{
  "dataset": "photos of arthropod specimens (BIOSCAN-5M)",
  "bottleneck": "kl",
  "encoder_depths": [2, 5, 5],
  "decoder_widths": [64, 64, 128],
  "decoder_block": "plain"
}
Rows from block 5 of the encoder of a small image VAE, named by matrix and row number. Each number is 500 + 50 x the weight over its row's rms, rounded and kept within 0 to 999. All counts start at 0. Numbers have three digits each. After the name is the row's rms in percent of the matrix's.
Before each channel's rows are labels from the 100 images, of 14848, where the channel reaches its highest value: "colour at peak" is the nearest of a few named colours to the mean colour under the peak. Only what is clearly more common there than usual is listed. The data: photos of arthropod specimens (BIOSCAN-5M). In brackets: how many of the 100, against the usual share in percent.
# sq0: squeeze pointwise conv (encoder.blocks.5.sq.0.weight, 48x192x1x1), inputs 96-191

colour at peak: white (72 vs 31.5)
sq0.9 101:453459512424495392453577516545582477602438496503465391547538492541449429482561546434412520449448569489473454491490476477510444406455414415484503519490531556475396545469460510466517501437481396507454468510570440537492568529443498478430475538401549461523497459534434497528560497402541486451

colour at peak: white (94 vs 31.5)
sq0.45 138:428519570535541381488509419443493488430479488502563540495527480588456503629580468541530569621496520436545529437487675381534544518481535499485529518527550497499483462472500536512474515440365447568460530464629494506462586416527501513534680431486501502407339566428599597523414537564539483446

colour at peak: brown (64 vs 2.9)
sq0.27 092:573503480517464551484530536477562479512512475503541513523513467459523515456436530528450484446548517534445508526531476463485426527473499497534529470506539570466486502505409489493495526538497455527472495468477495458457508423516478500497513616485511502489461489511494488413485525510516509499

colour at peak: white (100 vs 31.5)
sq0.35 106:489491564462481466499506462548514518486443476514510506529497489518402533541478520514443530525514518509555525470522544541530508495483516498481559545470475491513520528425537406505545526534496486556508450505493498550480483484511500521491543528479535498471517479524496573521510506516476461467

colour at peak: white (100 vs 31.5)
sq0.38 103:519462539540478561560461460558505522523465503450523448516500488532474501433556472450454498476491517484481551465501492546487445465489448459507472482514523473538507514490502436516527525525496446530509460481454520524514467464521507460497499531506510452539497512567503474529509533471501481490

colour at peak: grey (68 vs 8.1); brown (28 vs 2.9)
sq0.40 089:432491494494519435407502500512569483452498502436511504503395459484452513535544543490524514566474527518561465568396538493568583520538530546525492522456587480492468529412478545435423525496485484497486505500490515539523531502533487528509500420526467516473531525505505552541469503526499467406

colour at peak: brown (45 vs 2.9); black (42 vs 0.6)
sq0.0 102:461554510509532510500512479478509439492496470496510488474479529526491507492520520474479499519497521508489479537497493501518481545499504524475474513506518448498502452497546477552476491497485494457552483526486499442503468527487558489485538527502484468489544455520490461533484466482496502511

colour at peak: black (72 vs 0.6); brown (28 vs 2.9)
sq0.17 092:465519517477485481458484493452475515441498538517496524454448443485473501483489512510554455481511536497525541487572490516543525486456522542547503539538517418489526487472502518460452488493512443446505482519512518517465490445456466522518545552523488579516536527491476491505468525505479523497

colour at peak: brown (56 vs 2.9); grey (36 vs 8.1)
sq0.3 105:522539504497510443482530477455538491471462521499475546463410536442488507526552432492503447507531544558475466491498510437531566569494548552464572511420448448516448492542491540500479499434561441496507505469516421451529535523504472507551487471407453497494468589453562550441503536596437506522

colour at peak: brown (61 vs 2.9); black (37 vs 0.6)
sq0.16 090:454534549487507506393509561449501514547509507533582480479478420522518593447487517500539470505536602512449549508502525446537574503445490532508529539521506563510485508436407489415495416565448580469451526504513508511452460464504447505542493489566602538508562480542488541441438591525498511518

colour at peak: grey (50 vs 8.1)
sq0.19 128:559530472409491555478510464485516563623537461358442423525416479456513508461457559556536439480522432529521472566554324611426480450537372391507532432489477651483547545509485468540436454459538494433543517590549493471523477535485513447460373578543559456645641420647426443524621520406436499484

colour at peak: grey (36 vs 8.1)
sq0.1 096:489423526496545504488543511548580471522462490505493453541535487531448458527541513544482509384538537531489509492541539410510481473508524479537496482510439495508392564447443424439552494458485467511471438435424435520434468468508493516496511501479544389486437529510505518555505574491525496529

colour at peak: white (95 vs 31.5)
sq0.30 104:400507485510514534540475552460516470424524569535459509486402526531500480552511509611506495499456476508472445481476541492516535586429475482496414565434446429403471490619447570553528527502543555509537492519594508459499470538565479526470502473530449566500515487506461445518475477522444484456

colour at peak: brown (57 vs 2.9); black (33 vs 0.6)
sq0.39 094:577441505522536503500551433557512540517511508485437550562565485528535533455426526477546572515485553480550542528541472491506461508476551547586565502527537488555489507471540554407562510456425468505509511432451454531486519430478531536565467541550526504493491589486543471473511491561530503548

colour at peak: black (64 vs 0.6); brown (35 vs 2.9)
sq0.20 092:447522502489486512525470486430581450476496567531556508428466510488505500454500529522542459537518464528412517445516535459545535512404549522517520502610468523514489528515462543502472466487508500507537515523466502508480431453424437542535471565516496499520494496514549496457456517538455542489

colour at peak: black (50 vs 0.6); brown (49 vs 2.9)
sq0.44 091:473500516480490471496546477555509439518465444463492566546456479542489520496459418500517547533504626510468543529509513484605545451481490449487484536462499552524478556506411541452458462527498500460515519448519425459486525526576395464513505546515582508529560505478520523455466495542477538556

colour at peak: grey (36 vs 8.1)
sq0.7 090:491481543482522411415518523422607470544517500479429516505430530462416483524543490483506556535426545483526563477506481464496486485469471490555451497472500487409442523505447510470468553475518494550470523474527488562460546485468487473516487491509430465463546492518426533553486475458462506482

colour at peak: grey (68 vs 8.1)
sq0.10 102:507514503519471487480527554469507518511541482526481517478454534486512452517575469508510491492449527545523446506518525482512518479458474512482473485482467460521454506513468493500529519489507545530522521445524490549484561538512411508520448414499385546497525458488466474536556528481480539496

colour at peak: brown (50 vs 2.9); black (49 vs 0.6)
sq0.28 090:430543519510453458487503505452493535497537487540488524393470540526527514465476516489500454547501495513467477501509533508513496504511494446483524488484503498510508507439544498572439520528499555479527532467536473489477436468425467490546506447509472505488451535482513501533446489509407479474

colour at peak: black (51 vs 0.6); brown (46 vs 2.9)
sq0.33 093:469461484517467440433466519549504519468544545448485452547453510512507459476401480476498501499475440462541534532446486480524548517541523507508505484489397451511550537472486481432456487462499564523549474463424470522459442481511487467506491469489520440462480480499487522421457448475495507414

colour at peak: white (72 vs 31.5)
sq0.29 102:443494508480463486492488530485536458516498476546525511498553509499451512545528498505538498486453504506543482559449522459555557466508484493523472468442512490468452510540486528461521491560489503480526512503534502444577430516479506457519526548493477497514499466561475526521481546520533489493

colour at peak: grey (68 vs 8.1); brown (27 vs 2.9)
sq0.5 105:516496570450446542531501595529571451471517435589467445460481438511503443502424443495478422569508462606423441458591507501499418455475495543469383492489602462481558457387499513580524446564562519549483469535442483539442419517579509458402437602496580538572619438638512443520575538418453473608

colour at peak: black (59 vs 0.6); brown (41 vs 2.9)
sq0.31 087:455496590522462452420546518429433522478578516483482542473446463500516524445481567494525485530519500483472541488534493526509591532457500494471476481517478553578555514440466486452490487495434488487473598462516552545457465429440465505501499512525428521481509535446451513395502547534411535479

colour at peak: white (100 vs 31.5)
sq0.15 113:499480517502498471548532498486538538474523485472474465498485533550465490480516492464486515514476575488533542548485495472474543534455450503495484524498545487484519455481537488519515535507460491465563479468503473505509505486457520516498492560467513518509521497483526538554464527501516511538

colour at peak: black (56 vs 0.6); brown (44 vs 2.9)
sq0.34 089:530507514606471525481497548442452555493526478487513467517530497544479499477420447468513487496572529495494539551494534525462419481430469457493479462536532543418454524495457511507440459460433517525513543488519505568419479446494438521492500579558550505464499506467447508492460516483391514542

colour at peak: black (66 vs 0.6); brown (34 vs 2.9)
sq0.11 092:466474504537517480481483426484387450469533472489465522509493481498514527478477492508487499497529455449548494554492504506498528586449568469457551574522428436528571526463500484488435430503447481493524458503453549558425481443521544536468494552438516441485419512501541528491529482478490423450

colour at peak: white (82 vs 31.5)
sq0.37 099:504535458572471471581429540568462472500492517541510575429439488493489403508498524501467532436505478555446450541476548535536507547526464448471551537482453517510529453610539467500530511493524563518547471565489505488560469504551488478477535467512535554511497453527464499586500449463469469515

colour at peak: brown (43 vs 2.9); black (40 vs 0.6)
sq0.26 096:523451477533450566427512470588545553519449467517550500478595499464550468474396487467469486508490532537537468386492501541566437460507539526502456493448543575544484456469484496468516457583470398512407484483412512547550418451503534478431510477410492542505443481496568485490542482554544477547

colour at peak: white (100 vs 31.5)
sq0.36 103:491472515482505496500474516504520493468513531524459488506510531514436500516488488490447524532485518449524526518500522494496491477519528475498532509506553434472497498525500495496487580483538452480504488489568470485531522478502513484470547507474508478481527517477494499561513549493512512467

colour at peak: black (67 vs 0.6); brown (33 vs 2.9)
sq0.4 086:512510538493467505491511523465534529441510527521488534460437467491548493476499487514442565458511584441474516475532537471545513479461486537504476467527494457493519518431481584463445498515457482490541523475446508450483473494425473527516492494450476447548492468488458530492487512471461500552

colour at peak: black (57 vs 0.6); brown (43 vs 2.9)
sq0.22 087:453557541526505519504495478451493546513439468524476490496498486557512486431437548581510541514490585488464481472480481453542463512450518487458490486511505507505481535510513535438477468460459478502460488440451475525416440490412463506492535489488499495481513517472518461449482472552465477539

colour at peak: grey (59 vs 8.1)
sq0.18 098:508495500522422493419474554475493461522487494543513484438524499464493492509456498473475431507489450562448476468448513500568509508499503456488468504461422510461539499529483492504549440487523595525504429533560481449536490518532454479454515515441473486523503471515502452478476462497448450519

colour at peak: grey (75 vs 8.1)
sq0.47 097:480549465554452578551497571452491470457534443485511468436440472446555472534524451543442431549501416500494438510468519483537545512475550443435460551447463403494495487530487491540539493596487548485526480548528534428515426562474479519396538457458552501552518444502489483509531486460448511484

colour at peak: black (62 vs 0.6); brown (37 vs 2.9)
sq0.42 086:488480526429453567454487470456503509480425431528538396503468482479539530429450480458465519431500472581508510486497509513522407461385482468476528435495526560501520495492489463509468442566453477457496488508511514513398520412431497497451489523450470443511513457527499525443418509460506485466

colour at peak: white (100 vs 31.5)
sq0.12 104:503509510535516509500495485512507506503446477516478510512496525503427451473534511445470507502501489516519561545506513533459491457470495502506476517544517480469512498498483406541534500506526515532455439528502504488530491498541545487508493531517477448474505510505495540513487531477521528529

colour at peak: brown (47 vs 2.9); black (39 vs 0.6)
sq0.24 096:443513523541511536457489548528460494470540545488500499439426458507524519485489440481568478509542441456532517532426506497490565446508453520438450524466485376506465483452548505506466425568457498394526566495469488480507488506462477518524510484576488480487523491475481528501501499503490453415

colour at peak: black (56 vs 0.6); brown (39 vs 2.9)
sq0.23 093:447517525445452519436533470414452503505462495534491497500480486510505486522519527547479481536468524479448491512508534503524485477498482542486565472497518466500516474510515545548510464474403467496500449550542487470502485493424449518488505500514476532502463529519510524499455513466469493544