From a checkpoint of a small image VAE: encoder depths [2, 5, 5], 18900 steps.
Rows from block 2 of the decoder of a small image VAE, named by matrix and row number. Each number is 128 + 24 x the weight over its row's rms, rounded and kept within 0 to 255. All counts start at 0. After the name is the row's rms in percent of the matrix's.
After each channel's rows are labels from the 100 images, of 14848, where the channel reaches its highest value: "patch colour" is the nearest of a few named colours to the mean colour under the peak. Only what is clearly more common there than usual is listed. The data: photos of arthropod specimens (BIOSCAN-5M).
# conv: 3x3 conv (decoder.mid.2.conv.weight, 128x128x3x3, each kernel summed), inputs 0-127

conv.53 177 [119 114 172 101 166 127 146 106 131 173  75 109 139 139  89 136 146 114 130 110 112 145 145  80  93 132 100 104 117 105 144  89  95 131  65 121 101 128 129 148  96 134  94 112 133 139 115 116  95 101 124 174  88 142 148  95 110 142 140 104 158 133 108 162  99  93  98 119 102 112 105 128 121 122 114  61 119 117 131 105 102 105 153 136 147 110 124 100 134 129 124 116 124 143  95 117 137 109 163 118 113 105 104 163 105 141 104 120  91 108 147 121 156  95 129 126 108 105 120 116 136 117 127 100 187 148 167 117]
patch colour: pink

conv.23 071 [129  94 118  87 177 116 119  75  89 145  69  99 138  79 165 134 145 169 150 132 121 132 157 188  85 150  97 119 154 120 100 115 121  93 146 134 104 132 119 147 118 135 178 160 153 123 103 109 155 135 115 152 115 114 130 140 109 147 113 106 129 117 109 145 148 164 110 130 115 116 186 107 106 113 145 141 135 131 124 111 143 140 113 135  66 135 101  94 116  77 131  88  97  89 115  95 105 123 134 124 130  93 117 136 172 134 114 123 115 117 133 106 119 122 106 120 141  96 140 122 116 137  95 108 134 130 136 119]
patch colour: black

conv.80 083 [136  67 130 128  83  95 124 128 126 111 127 109 101 106 122 108  85 174 127 110 134 127  78 149 102 148 143 101  98 123 101 139 123  80 125 103 107 129 107 153 114 158 133 129 142 112 134 133 171 173  84 116 146 140 102 150 132  88 149 118  78 143 156 120 111 110 153 115 118 113 137 102 128  95  76 156  98 166 102 110 154 159 126 151  84 161 138 109 145 133 111 105 136  87 138  94 144 158 102 158 115 109 104 146 120 135 142 108 140 123 132 123  97 123 115 102 143  81 145 127 132 151  97 132 111  91  97 133]
patch colour: grey

conv.52 077 [137 116 175 133 114  97 118 114 100 159  78 130 113 111 136 115  80  94 146 121  88 103  91 175  94 100 120 104 112 107 120 120 129 151 147 124 111 110 109 128 124 155 173  96 111 129 125 101 128 120 125 115 121 156 107 119 154  99 120 115 157 125 162 154 118 158 133 146 105 112 165  99 144 142  95 135 128 155 100 129  98  85 129 179 120 144 149  83 125 140 101 151 112 102 112  96 126 150 133 118 123 123  77 142 145 143  88  94 127 102 154 135 106  83 107 112 148 190 103 147 126 133 150 112 118 121  82 132]
patch colour: brown; black

conv.122 097 [117 113 140 107 150 132 121 125 126 108 127  78 140 138  98 146 104  35 102 128 100 114 108  70 115 102  97 115 134 113 126 105 117 136  95 124 115 114 120 140 120  61 106 122 115 115 122 113  82 120 136 156  67 152 139 126 112 100 115 111 131 132 136 139 109  90 106 141 150 108  39 171 130 149  94  73 119 136 121 116 107 155 141 155 168 142 127 143 131  89 155 110  93 113 140 122 144 130 150 154 128 117 161 132 127 126 140 116 119 129 151 115 142 115 149 138 149 127 149 113 142 125 129 118 144 147 125 100]
patch colour: pink

conv.87 098 [138  98 140 109 115 105 140  92 124 180 130  94 106 103 106 104 108 133 122 125 108 137 161 103 108 105 124 105 118 125 131 130  77  79  96 140  88  97 113 146  95 162 108 131 137 126 118  97 112 138 127 153 130  56 133 131 137 111 103 160 105 144 104  95  65 109 100 102 101 115 149 113  99 127 102 100 146 142 106 105 111 106 115 135 111  90 117  77 127  92 129 133 124 105 119  90 122 128 126 116 141 127 109 122 117 127 150  92 158 120 102 130 114 106  87 109 134  91 119 130 113 128  52 123 131 163 143 128]
patch colour: pink

conv.120 098 [109  73 134 115 139 108 119 141 133 158  61  95 115 121 118 118 117 127 102 118 103 101  91 131 127 148 150 130 118  81 139  89  86 129 141 134  84 136 138 127  70 132 134  92 106 151 106 137 135 126 150 152 151 141 112 118  59  99 134  81 121 123  84 142  84 113 116 152 118 112 128 148 127 155 139 119  69 116 118 113 110 145 128 130 102 129 158 121 131 122  97 115 110 126 109 118 149 151 149 132 106  74  97 145 123 106 124 141 129 108 153 120 149 113 157 134 137 122 120 131 153 140 131  98 182 130  78 173]
patch colour: pink

conv.79 090 [143 139 184 118 179 112 141 138  73 142 148 120 118 105 120 151 112 105 140 121  93 118 130 158 118 136 122  96  88 135 129 151 166 154 160 151 134 134 127 123 151 116 147 103  88 165 127 144 140 160 132 137 147 179 101 113 134 111 137  93  75  95 126 146 152 132 139 165 132 119 106 118 142  95 150 157 152 197  81 108 131 152 108 139 122 123 126 143 142 126 144 132  95 140 128  68  71 109 156 144 153 125 113 156 121 137 132 119 125 138 102 110 164 114 120 160 146 126 126 129 116 163 126 127 159 129 115 180]
patch colour: brown; grey

conv.84 091 [124 123 168 138 131 147 141  90 112  78 147  64 103 108 102 128 171  97 114  98 127  90 144  71 106 128 133 122 113 134 113 127 149 120  96 120 116 109 101 127 126  99  96 131  85 140 108 128  97 134 104 121 127 132 107  97 100 128 138 141 111 168 131 108 107 100 119 134 127 142  60 106 150 115 119 103 120 149 119 110 114  75 101 134 147 122  83 115 121 106 143  95 132 174 115 105  95 139 149 117 124 121 141 105 112 109  93  83 151 140 149 105 174  96 135 113 154  95 120 123 100 161  89 140 156 130 137 139]
patch colour: pink

conv.16 107 [158 137 140 137 153 126 100 129 156 161 104  87 135 135 118 133 125  48 149 133 109  97 106  80 126 137  99 154 133 149 141  98  88 151 109 141 116 121  96 135 132  46  89 123 120 130 132 116  90 107 124 147 104 141 116 104 113 114  84  97 114  97 119 102 152  99 110 135 154 111  42 135 153 155 149  94 143 129 123 150 114 151 106 142 162 149 153 138 103 124 145 111 116 105 119 104 141 150 127 145 133 111 123  91 120 138 143 100  93 111 146 118 120 118 130 151 177 137 146 117 139 137 134 141 111 102 120 109]
patch colour: pink

conv.109 080 [153 106 129 102 194 157 123 119 112 112 132  84 145 122 146 181 116 124 117 122  96  80 159 159 119  97 114 116 121 146 132 120 122 126 138 140 128 120 138 148 142 135 125 174 110  98 112 111 141 102  93 129 102 103 107 100 142 172 137  99  94 102 110 123 123 104 118 126 121 125 152 109 118 100 138 145 139 174 146  99 171 144 148 148 133 129  82  93  83  89 126  78 128 136 143 103 115 120 124 150 132 129 128 156 157 113 107 119  95 148 146 130 125 117 111 128 101  40 144 127 117 134  72 106 143 130 160 120]
patch colour: brown; grey

conv.17 087 [116 120  99 122  68 107 108 154 135  99 112 122  92 159 136 118 117 118 140 147 134 141  86 135 151  98 136 113 129 118 148 140 146 107 144 105 146 152 113 140 126 122 139  73 111 140 124 139 138 125 157  65 157 174 129 135 176  86 105 135 147 137 169 145 122 151 162 165  96 138 147 145 150 137 130 123 143 119 130 115 128 105 110 155  70 189 155 154 131 135 112 134 131  90 147 134 103 154 137 115 101  91 102 181 141 125 132 126 169 126  89 128 102 154 128 121 143 160 103 141 118 143 154  98  89 105  93 136]
patch colour: grey

conv.116 073 [142 123 116 130 133 125  78 105 130 122 140  84 109 105 143 142 192  82 114 141 131 122 164 148 148 126 129 133 110 138 121 122 125 131 154 118 128 116 100 134 124  90 116 134 139 103 121 136 146 135 132  79 136 127 116 152 119 114 172  98 114  70 130 105 154 105 138 128 106 126  79 107 132 101 138 157 178 153 129 141 158 122 134 144 127 135  93 103  85 105  93 119 125 131 140 125  97 152 124 176 119  97 145 129 132 110 102 108 145 137 180 135  67  90 126 110 107 119 158 161 141 167  89 117  73 100 155 141]
patch colour: grey

conv.31 087 [146 119 181 128  91 132 116 123 146 139  95 119 105 127 139 148 125  91 120 136 105 136 157 168 135 126 113  99 108 135 103 146 126 135 150 124 105 101 150 137 152  93 168 155 147  97 152 125 111 139 154 151 119 136 120  81 135 106  83 123 172 100 143  96 112 134 141 166 123  98 151 118 138 137 167 145 134 160 144 145 104 125 116 150  98 111 145 115 138 105 127 170 105 115 132 103 111 111 159 129  92 104  86 116 132 115 127 110 128 109 174 132  95  85  87 122 140 203  95 173 108 144 160 119  96 143  99 159]
patch colour: brown

conv.63 082 [132 149 134 117 128 134 124 145 150 165 131  58 121 124 159 142 104 136 119  92 129 130 133 150 148 116 134 114 107 116 105 134 121 129 152 133 133 152 135 118 112 109 141 140 101 147  82 135 166 122  33 111 149 144  76 106 144 142 142 129 126 122 121 155 147 118 152 111 132 137 115 113 140 141 151 179 160 117 129 109 182 134 125 138 108 142 125 128 132 118 113  56 116 114 144 144 133 129 127 156 125 141 111 191 142 125 132 136 129 139 113 141 167 139 112 115 119  42 161 116 150 141  70 143 116  99 129 123]
patch colour: grey

conv.42 061 [123 147 172 123 147 115 129 117  97 128 123  86 110 123 148 128 164 135 151 109 132 140 127 182 105 158 129 149  84 132 127 135 134 148 178 161 113 144 135 158 126 123 149 142 110 129 112 138 161 166 140 182 142  93 128 111 133 137 149 101 170 102 112 140 125 104 129 140 112 108 101 122 144  94 128 184 140 159 128 114 164  92 165 178 132 139 107  81 126  92 150 126 137 194 130 116  93 113 158 159 114 123 129 170 131 121 100 119 108 125 174 129  88 107 116 131 116 104 142 153 122 168 140 133 126 110 122 168]
patch colour: brown; grey

conv.113 137 [145 139 144 102 152 131 115  93 130 140 143  64 156 109 127 110 115 139 145 130 102 139 146 102 139  74 134 130 134 128 107  93 125 123 107 101 109 120  99 103 175 132 108 116 112 115 127 119 112 135  65 165 132 157 147 134  98 158 160 167 153 143 128 149 119 125  82 116 131 115  93  95 128 108 114  89 109 104 113  91 136 132 120 146 140 153 152 131 130 154 117  58  71 136 127 124 149 120 126  99 119 149 154 174 128 128 106 147 109 126 157 100 120 115 125 154 104  60 112 104 137 151 119 115 132 161 118  89]
patch colour: white

conv.90 114 [ 97 120 102 120  88 120 111 124 118 122 127 135 125 134 114 113 134 152  98 124 117 143 148 114 129  93 147 109 115  97 121 137 108  96  95  87 137 114 137 120  61 165 101  70 146 135 148 138 164 104 133 127 140 124 120 157  93 106 139 104 124  97 131 161 120  97 144 102 123 142 179 141 120 124 125 121  91  77 105 132 131 148 120 154  85 105 110 110 120 152  88 129 127 169 123 162 128 148 139 139 103  68  71  76 126 149 106 142 121 120 114 133 152 121  95  86 126 128 135 130 101 100  94  77 133 126 133 102]
patch colour: white

conv.1 091 [141 146 125 124 127 134 114 120  89 146 120 112 138 128  72 116 150  77 109 130 110 121 146  62  77 136 147 138 137  99 138 122 120 162  58 134 123 139 112 105 121 105  83 114 163 128 130 160  37 143 130 132 120 152 102 130 104 121 153  87 100 119 103 126 134 114 144  82 144 139  99 127 150 141 135  67 135 129 152 148  90 161 128 134 178 130 150 131 136 119 121 127 116 114 137 105 168 140 110 131 125 116 124  87 101  97 131 154 100 106 138 110 139 135  82 140 144 140 122 121 113 119 131 113 148 124 150 129]
patch colour: pink

conv.119 090 [170 165 160 121 152 137 104 108 159 155 119 133 129 105 151 139 148 139  86 104  85 117 146 150 147 114 128 123 150 129 142 124 133 128 145 119 108 114 129 148 114 177 145 123 109 126 139 147 133  99 138  78 112 149 120  69 103 102 100  91  99 145 133 122 126 147 124 152 142 122 117 106 151 162 147 112 154  96 136 132 113 150  94 142 128 110 136 117 110 118 132 130 102 102 170 116 154 170 129  28 138 120 157 125 145 118 149 132 131 147 161 146 130  95 140 118 150 134  52 180 143 148 139 135 116 114 130 155]
patch colour: white

conv.8 074 [139 104 134 136 108 131 113  99 137  88 117 131 120 130 154 167 113 175 128 138 155 140 106 157 128 109 100 147 166 145 130 132 118  79 139 136 124 131 164 154 102 155 167 124 101 125 136 114 131 155 150  82 137 162 110 113 107 141 141 153 129 144 150 162 107 165  94  92 130 125 169 161 126 175 118 121 132 114 114 123 128 143 135 146  53 124 139 133 159 139  88 106 117 131 133 143 137 143 169  49 146 126 107 139 159 135 112 135 134 125  94 141 131 139 157  76 117 121 107 152 151 140 105 136  86 129 154  80]
patch colour: black; brown

conv.54 067 [162 134 143 123 163 137 137  81 112 112 178  96 128 119 146 125 117 128 132 125 125  94 114 147 130 122 138 125 153 133 123 117 127 125 137 185 127 135 116 134 125 143 156 152 102 136 163 130 124 139  94 123 137 122 168 121 138 154 146 164 101 128 150 128  99 161  61 142 152 145 160 111 144 159 100 113 147 173 131 131 123 139 140 142 123 112 119 107 149 140 104  76 104 145 124 142  96 124 150  98 132 144 142 119 163  90 129 105 142 156  92 139 142 120 123  93 141  82 114 137 112 125  20 147 122 144 154  83]
patch colour: black; brown

conv.15 098 [145 152 143 132 114 118  83 122 126 152 127  86  63 100 151 127 148  39 104 115 118 133 136 111 116 125 136 138 147 146 121  99 137 148 161 108 122 109 130 105 101  32  96  89 138  84 122 144  92 133 136 123 124 118 126 102 106 109 101 108 128  66 112  99 122 111 124 113 112 119  60 126 144 177 146  92 111 102 116 134 112  97 133 143 150 126 101 128 106 128 128 114 114 129 146 132 119 138 136 152 123 105 141 123 131 150 132 121 102 130 144 152 103  99 110 137 124 128 150 146 118 143 129 144  83 113 139 127]
patch colour: brown; grey

conv.64 119 [107 129 111 139  86 146 125 131 154 112 150 125 108 138 147 155 112 140 108 137 124 154 126 143 160  91 164 122 141 128  80 143 138  78 149 111 153 148 129 150 121 113 133 131 127 158 134 164 153 162 104  85 134 162 111 126 142 106 158 135 106 123 155 116  70 143 161 140 136 128 115 113 171 155 130 148 139 121  82 159 155 186 141 158  34 166 144 151 143 123 129 132 154  95 144 145  93 133 143 145 124 129 104 172 133 117 149 159 152 138 116 149 112 138 138 136 141 150 125 151 167 147 103 141  97 132 158 127]
patch colour: grey

conv.62 080 [136 132 141 134 126 133 125 136 117  84 138 146  93 142 158 125 115 128  47 158 117 115  90 154 146  95 159 126 126 114 109 141 135 106 154  88 143 169 114 157 137 143 154  97  87 126 134 139 141 125  82 109 150 167 102 158 155 125 141  95 138 113 164 188 104 159 176 140 132 117 140 126 141 149 106 145 107 115 101 109 140 108 114 153 118 199 174 157 128 156 115 150 147 111 106 134 112 144 106 120 127 101 104 123 131 130 122 119 143 156 107 136 100 144 132 122 140 167  92 107 170 160 149 134 129 116  99 142]
patch colour: brown

conv.32 082 [165 130 165 114 182 119 125 142 124 153 122  19 162 118 119 128 128  84 159 146  98 111 157 118 110 153 142 133 111 140 136 115 152 159 147 146  95 124 126 119 138 146 103 123 156 116 134 133 126 121 116 175 128 141 149 133 136 156 137 106 111 104 147 152 153  90 153 139 124 107  73 120 150 137 130 140 140 183 129 128 162 125 146 144 160 140 126 115  99 124 147  91 132 129 143 104 135 124 123 199 122 137 105 117 114 113 155 133 109 119 152 120 161 105 125 115 117 107 191 134 126 124  92 124 106  98 133 103]
patch colour: grey

conv.26 106 [169 141 105 108 152 139 124 123 133 106 184 128 122 121 113 119 125 122 141 134 105 156 107 142 158  90  91 154 102 168 100 144 143 120 130 136 130 119 119 123 152 125 143  90 107 164 181 103 130 158  97 140 109 115 143 107 143 138 158 182 145 119 171 154  74 137 133 183  99 118 111 105 144  74  85 147 159 137  86  96 143 107 115 134 120 147 142 105  97 141 118 137 129  93 146  90 107 139  98 118 120 123 107 155 122 124 120 135 189 115  96 120 136 157 138 155 162 141 106 165 117 124 123 136 145 145 110 101]
patch colour: white

conv.88 098 [139 142 139  78 150 129 142 130 112  98 103  44  99 113  99 147 141  65 101 119 114 129 141  60 107 102 112 124 111 117 116 115 117 130  66 107 127 121 115 148 120  92  91 142 107 124  98 106  96 136 108 144 127 124 115 118 142 159 127 111 136 125 132 119 114  76 137 115 105 116  35 106  99 142 108 105 117  85 127 114 123 150 146 110 154 106 151 105 107 121 121  85 128 131 130 138 141 105 148 152 138 126 118 120 114 102 107 131 127 134 109 111 130 126 144 132  99 109 164  90 145 147  96 138 143 144 135 126]
patch colour: pink

conv.7 087 [156 105 119 137  67 129 129 109 138  69 153 128 104 132 127 136 106 143 138 141 132 153 120 143 140  65 122 132 136 170 118 147 148  94 133  87 128  91 137 147 150 141 150  51 114  93 126 140 130 149 116 112 114 129 145 142 144 100 125 156 175 105 171 132 118 154 125 110  98 152 112 163 115 143 123 126 109 121 100 105 115  99 125 173  92 127 107 143 116 101 124 137 110 106 135 112 117 141 128  48 166 112 117 126 132 162 101 113 150 156 147 141 126 126 154 142 119 127  59 167 125 137 125 120 124 137 113 127]
patch colour: grey

conv.41 119 [144 110 126 122 134 150 116 126 168 139 115 110 139 138 130 124 144 128 163 108 129 141 112  96 120 176 107 154 134 102 167 113  71 145  93 115  81 127 120 118 157 145 115 118 154 107 138 121  96 106 123 151 102 146 120 100  48 120 121 138 188 111  92 121 119 131  99  79 109 112 120 120 121 129 160 117 122 112 154 120 105 107 145 148 159  76  91 120 134 112 124 136 133 124  78  86 129 111 126 135 152 101 150 131 133 109 112 105  72  89 121 138  91 123 150 113  91 123 136 135 131  88 126 119 169 162 157 111]
patch colour: pink

conv.81 107 [131 126 157 112 133 126 137 140 127 120 125 127 133 131  51  98  98  91  85 101  88 113 128  91  86 127 136 103  85 124 124 113 137 153  79  82 107 128 109 130 123  96  84 111 109 155  92 130  73 121 128 124 114 131 114 107 125 124 164 108 132 122 128 127 112  96 142 130 119 126 115 146 123 136 115  49 115 120 146 118  25 147 150 148 148 110 145 119 138 131 132 145  94 132 145 121 125 124 153 124 117 150 139 107  83 107 120 119 115 130 139 132 152 130 100 166 111 155  93 119 143 124 150 116 145 145 136 111]
patch colour: white

conv.78 077 [153 133 151 116 166 156 135 116 125 111 169 112 197 150  58 110 107 144 113 134 119 108 125  63 158 122 112 137  96  99 138 133 162 145 111 145 147 134 136 146 123 171  97 137  74 155 144 124  90 142 137 150 120 131 122  95  93  91 128 163 109 138 130 191 105  83  88 115 105 117 115 132 130 137 149 112 149 164 128  63 112 132 159 124 133 153 149  89 142 133 160 129 101 162 109 118 131 142 182 115 116 132 130 124  92 121 106 119 116 145 111 113 132 129 143 117 127 123 121 144 118 130 117 121 123 134 139 116]
patch colour: white

conv.51 099 [138 148 118 112  96  82 150 142 169  90 116 104  92 116  98 140  91  67  76  99 136 151  94 105 100  76 100 113 110 125 107 113 146 132 113  93  90 105 151 131 108  91 131 140  43 151 136 116  88 103 123 140 123 154 131 128  94 112 117 126 136 146 145 119 121 105 135 165 142 114 104 103  91 143 142  92  98 138 127 113  97 154 166 158 146 149 128 125 122 141 102 123 114 117 127 120 140 118 159 150 137 141 159 100 119 155 110 103 119 133 124 127  79 128 120 103 123 136 142 128 153 122 129 152 102 157 100 150]
patch colour: pink

conv.5 093 [148 114 142 140  93 137 144 134 155 178 122 121  93 105 108 151 126 154 125  93 141 132 110 134 157 165 137 124 110 153 148 114 114 114 118 134 127 138 135 115  92 133 132 127 107 118 135 146 152 152  62  91 166  69 114 143 125 151 107 159 150 155  96  96 112 109  97 119 127 154 150 128 116 117 152 137 117  94 134 143 156  77 107  95 102 115  90 102 135  94 133  77 107 160 159 105 162 125 121 124 116 137 128 135 117  99 138 164 145 154 149 130 158 147 139 116 102  67 137 125  93 131  68 127 115 144 167 136]
patch colour: grey

conv.0 131 [125 127 140 110 123 169 129 134 157 109 119 108 109 154  92 170 137 116 102 123 124 127 111 103  92 112 103 109  77 124 132 130  83 100  72 125 102 118 124 147 126 159 105 122 140 155 155  89 132 132 131 124 103 129 113  61 113 101  80 113 133 128 127 104  95  78 121 124 129 115 162 155 120 174 111  79 114  96  99 132 104 113 158 157 118 116 144  69 101 122 107 129 124 128 120 138 111 133 161 135 112 113 137 149 116 113  89 147 156 105 163 141 142 118 112  77 143 141 125 152 115 118  80 138 132 166 146  96]
patch colour: pink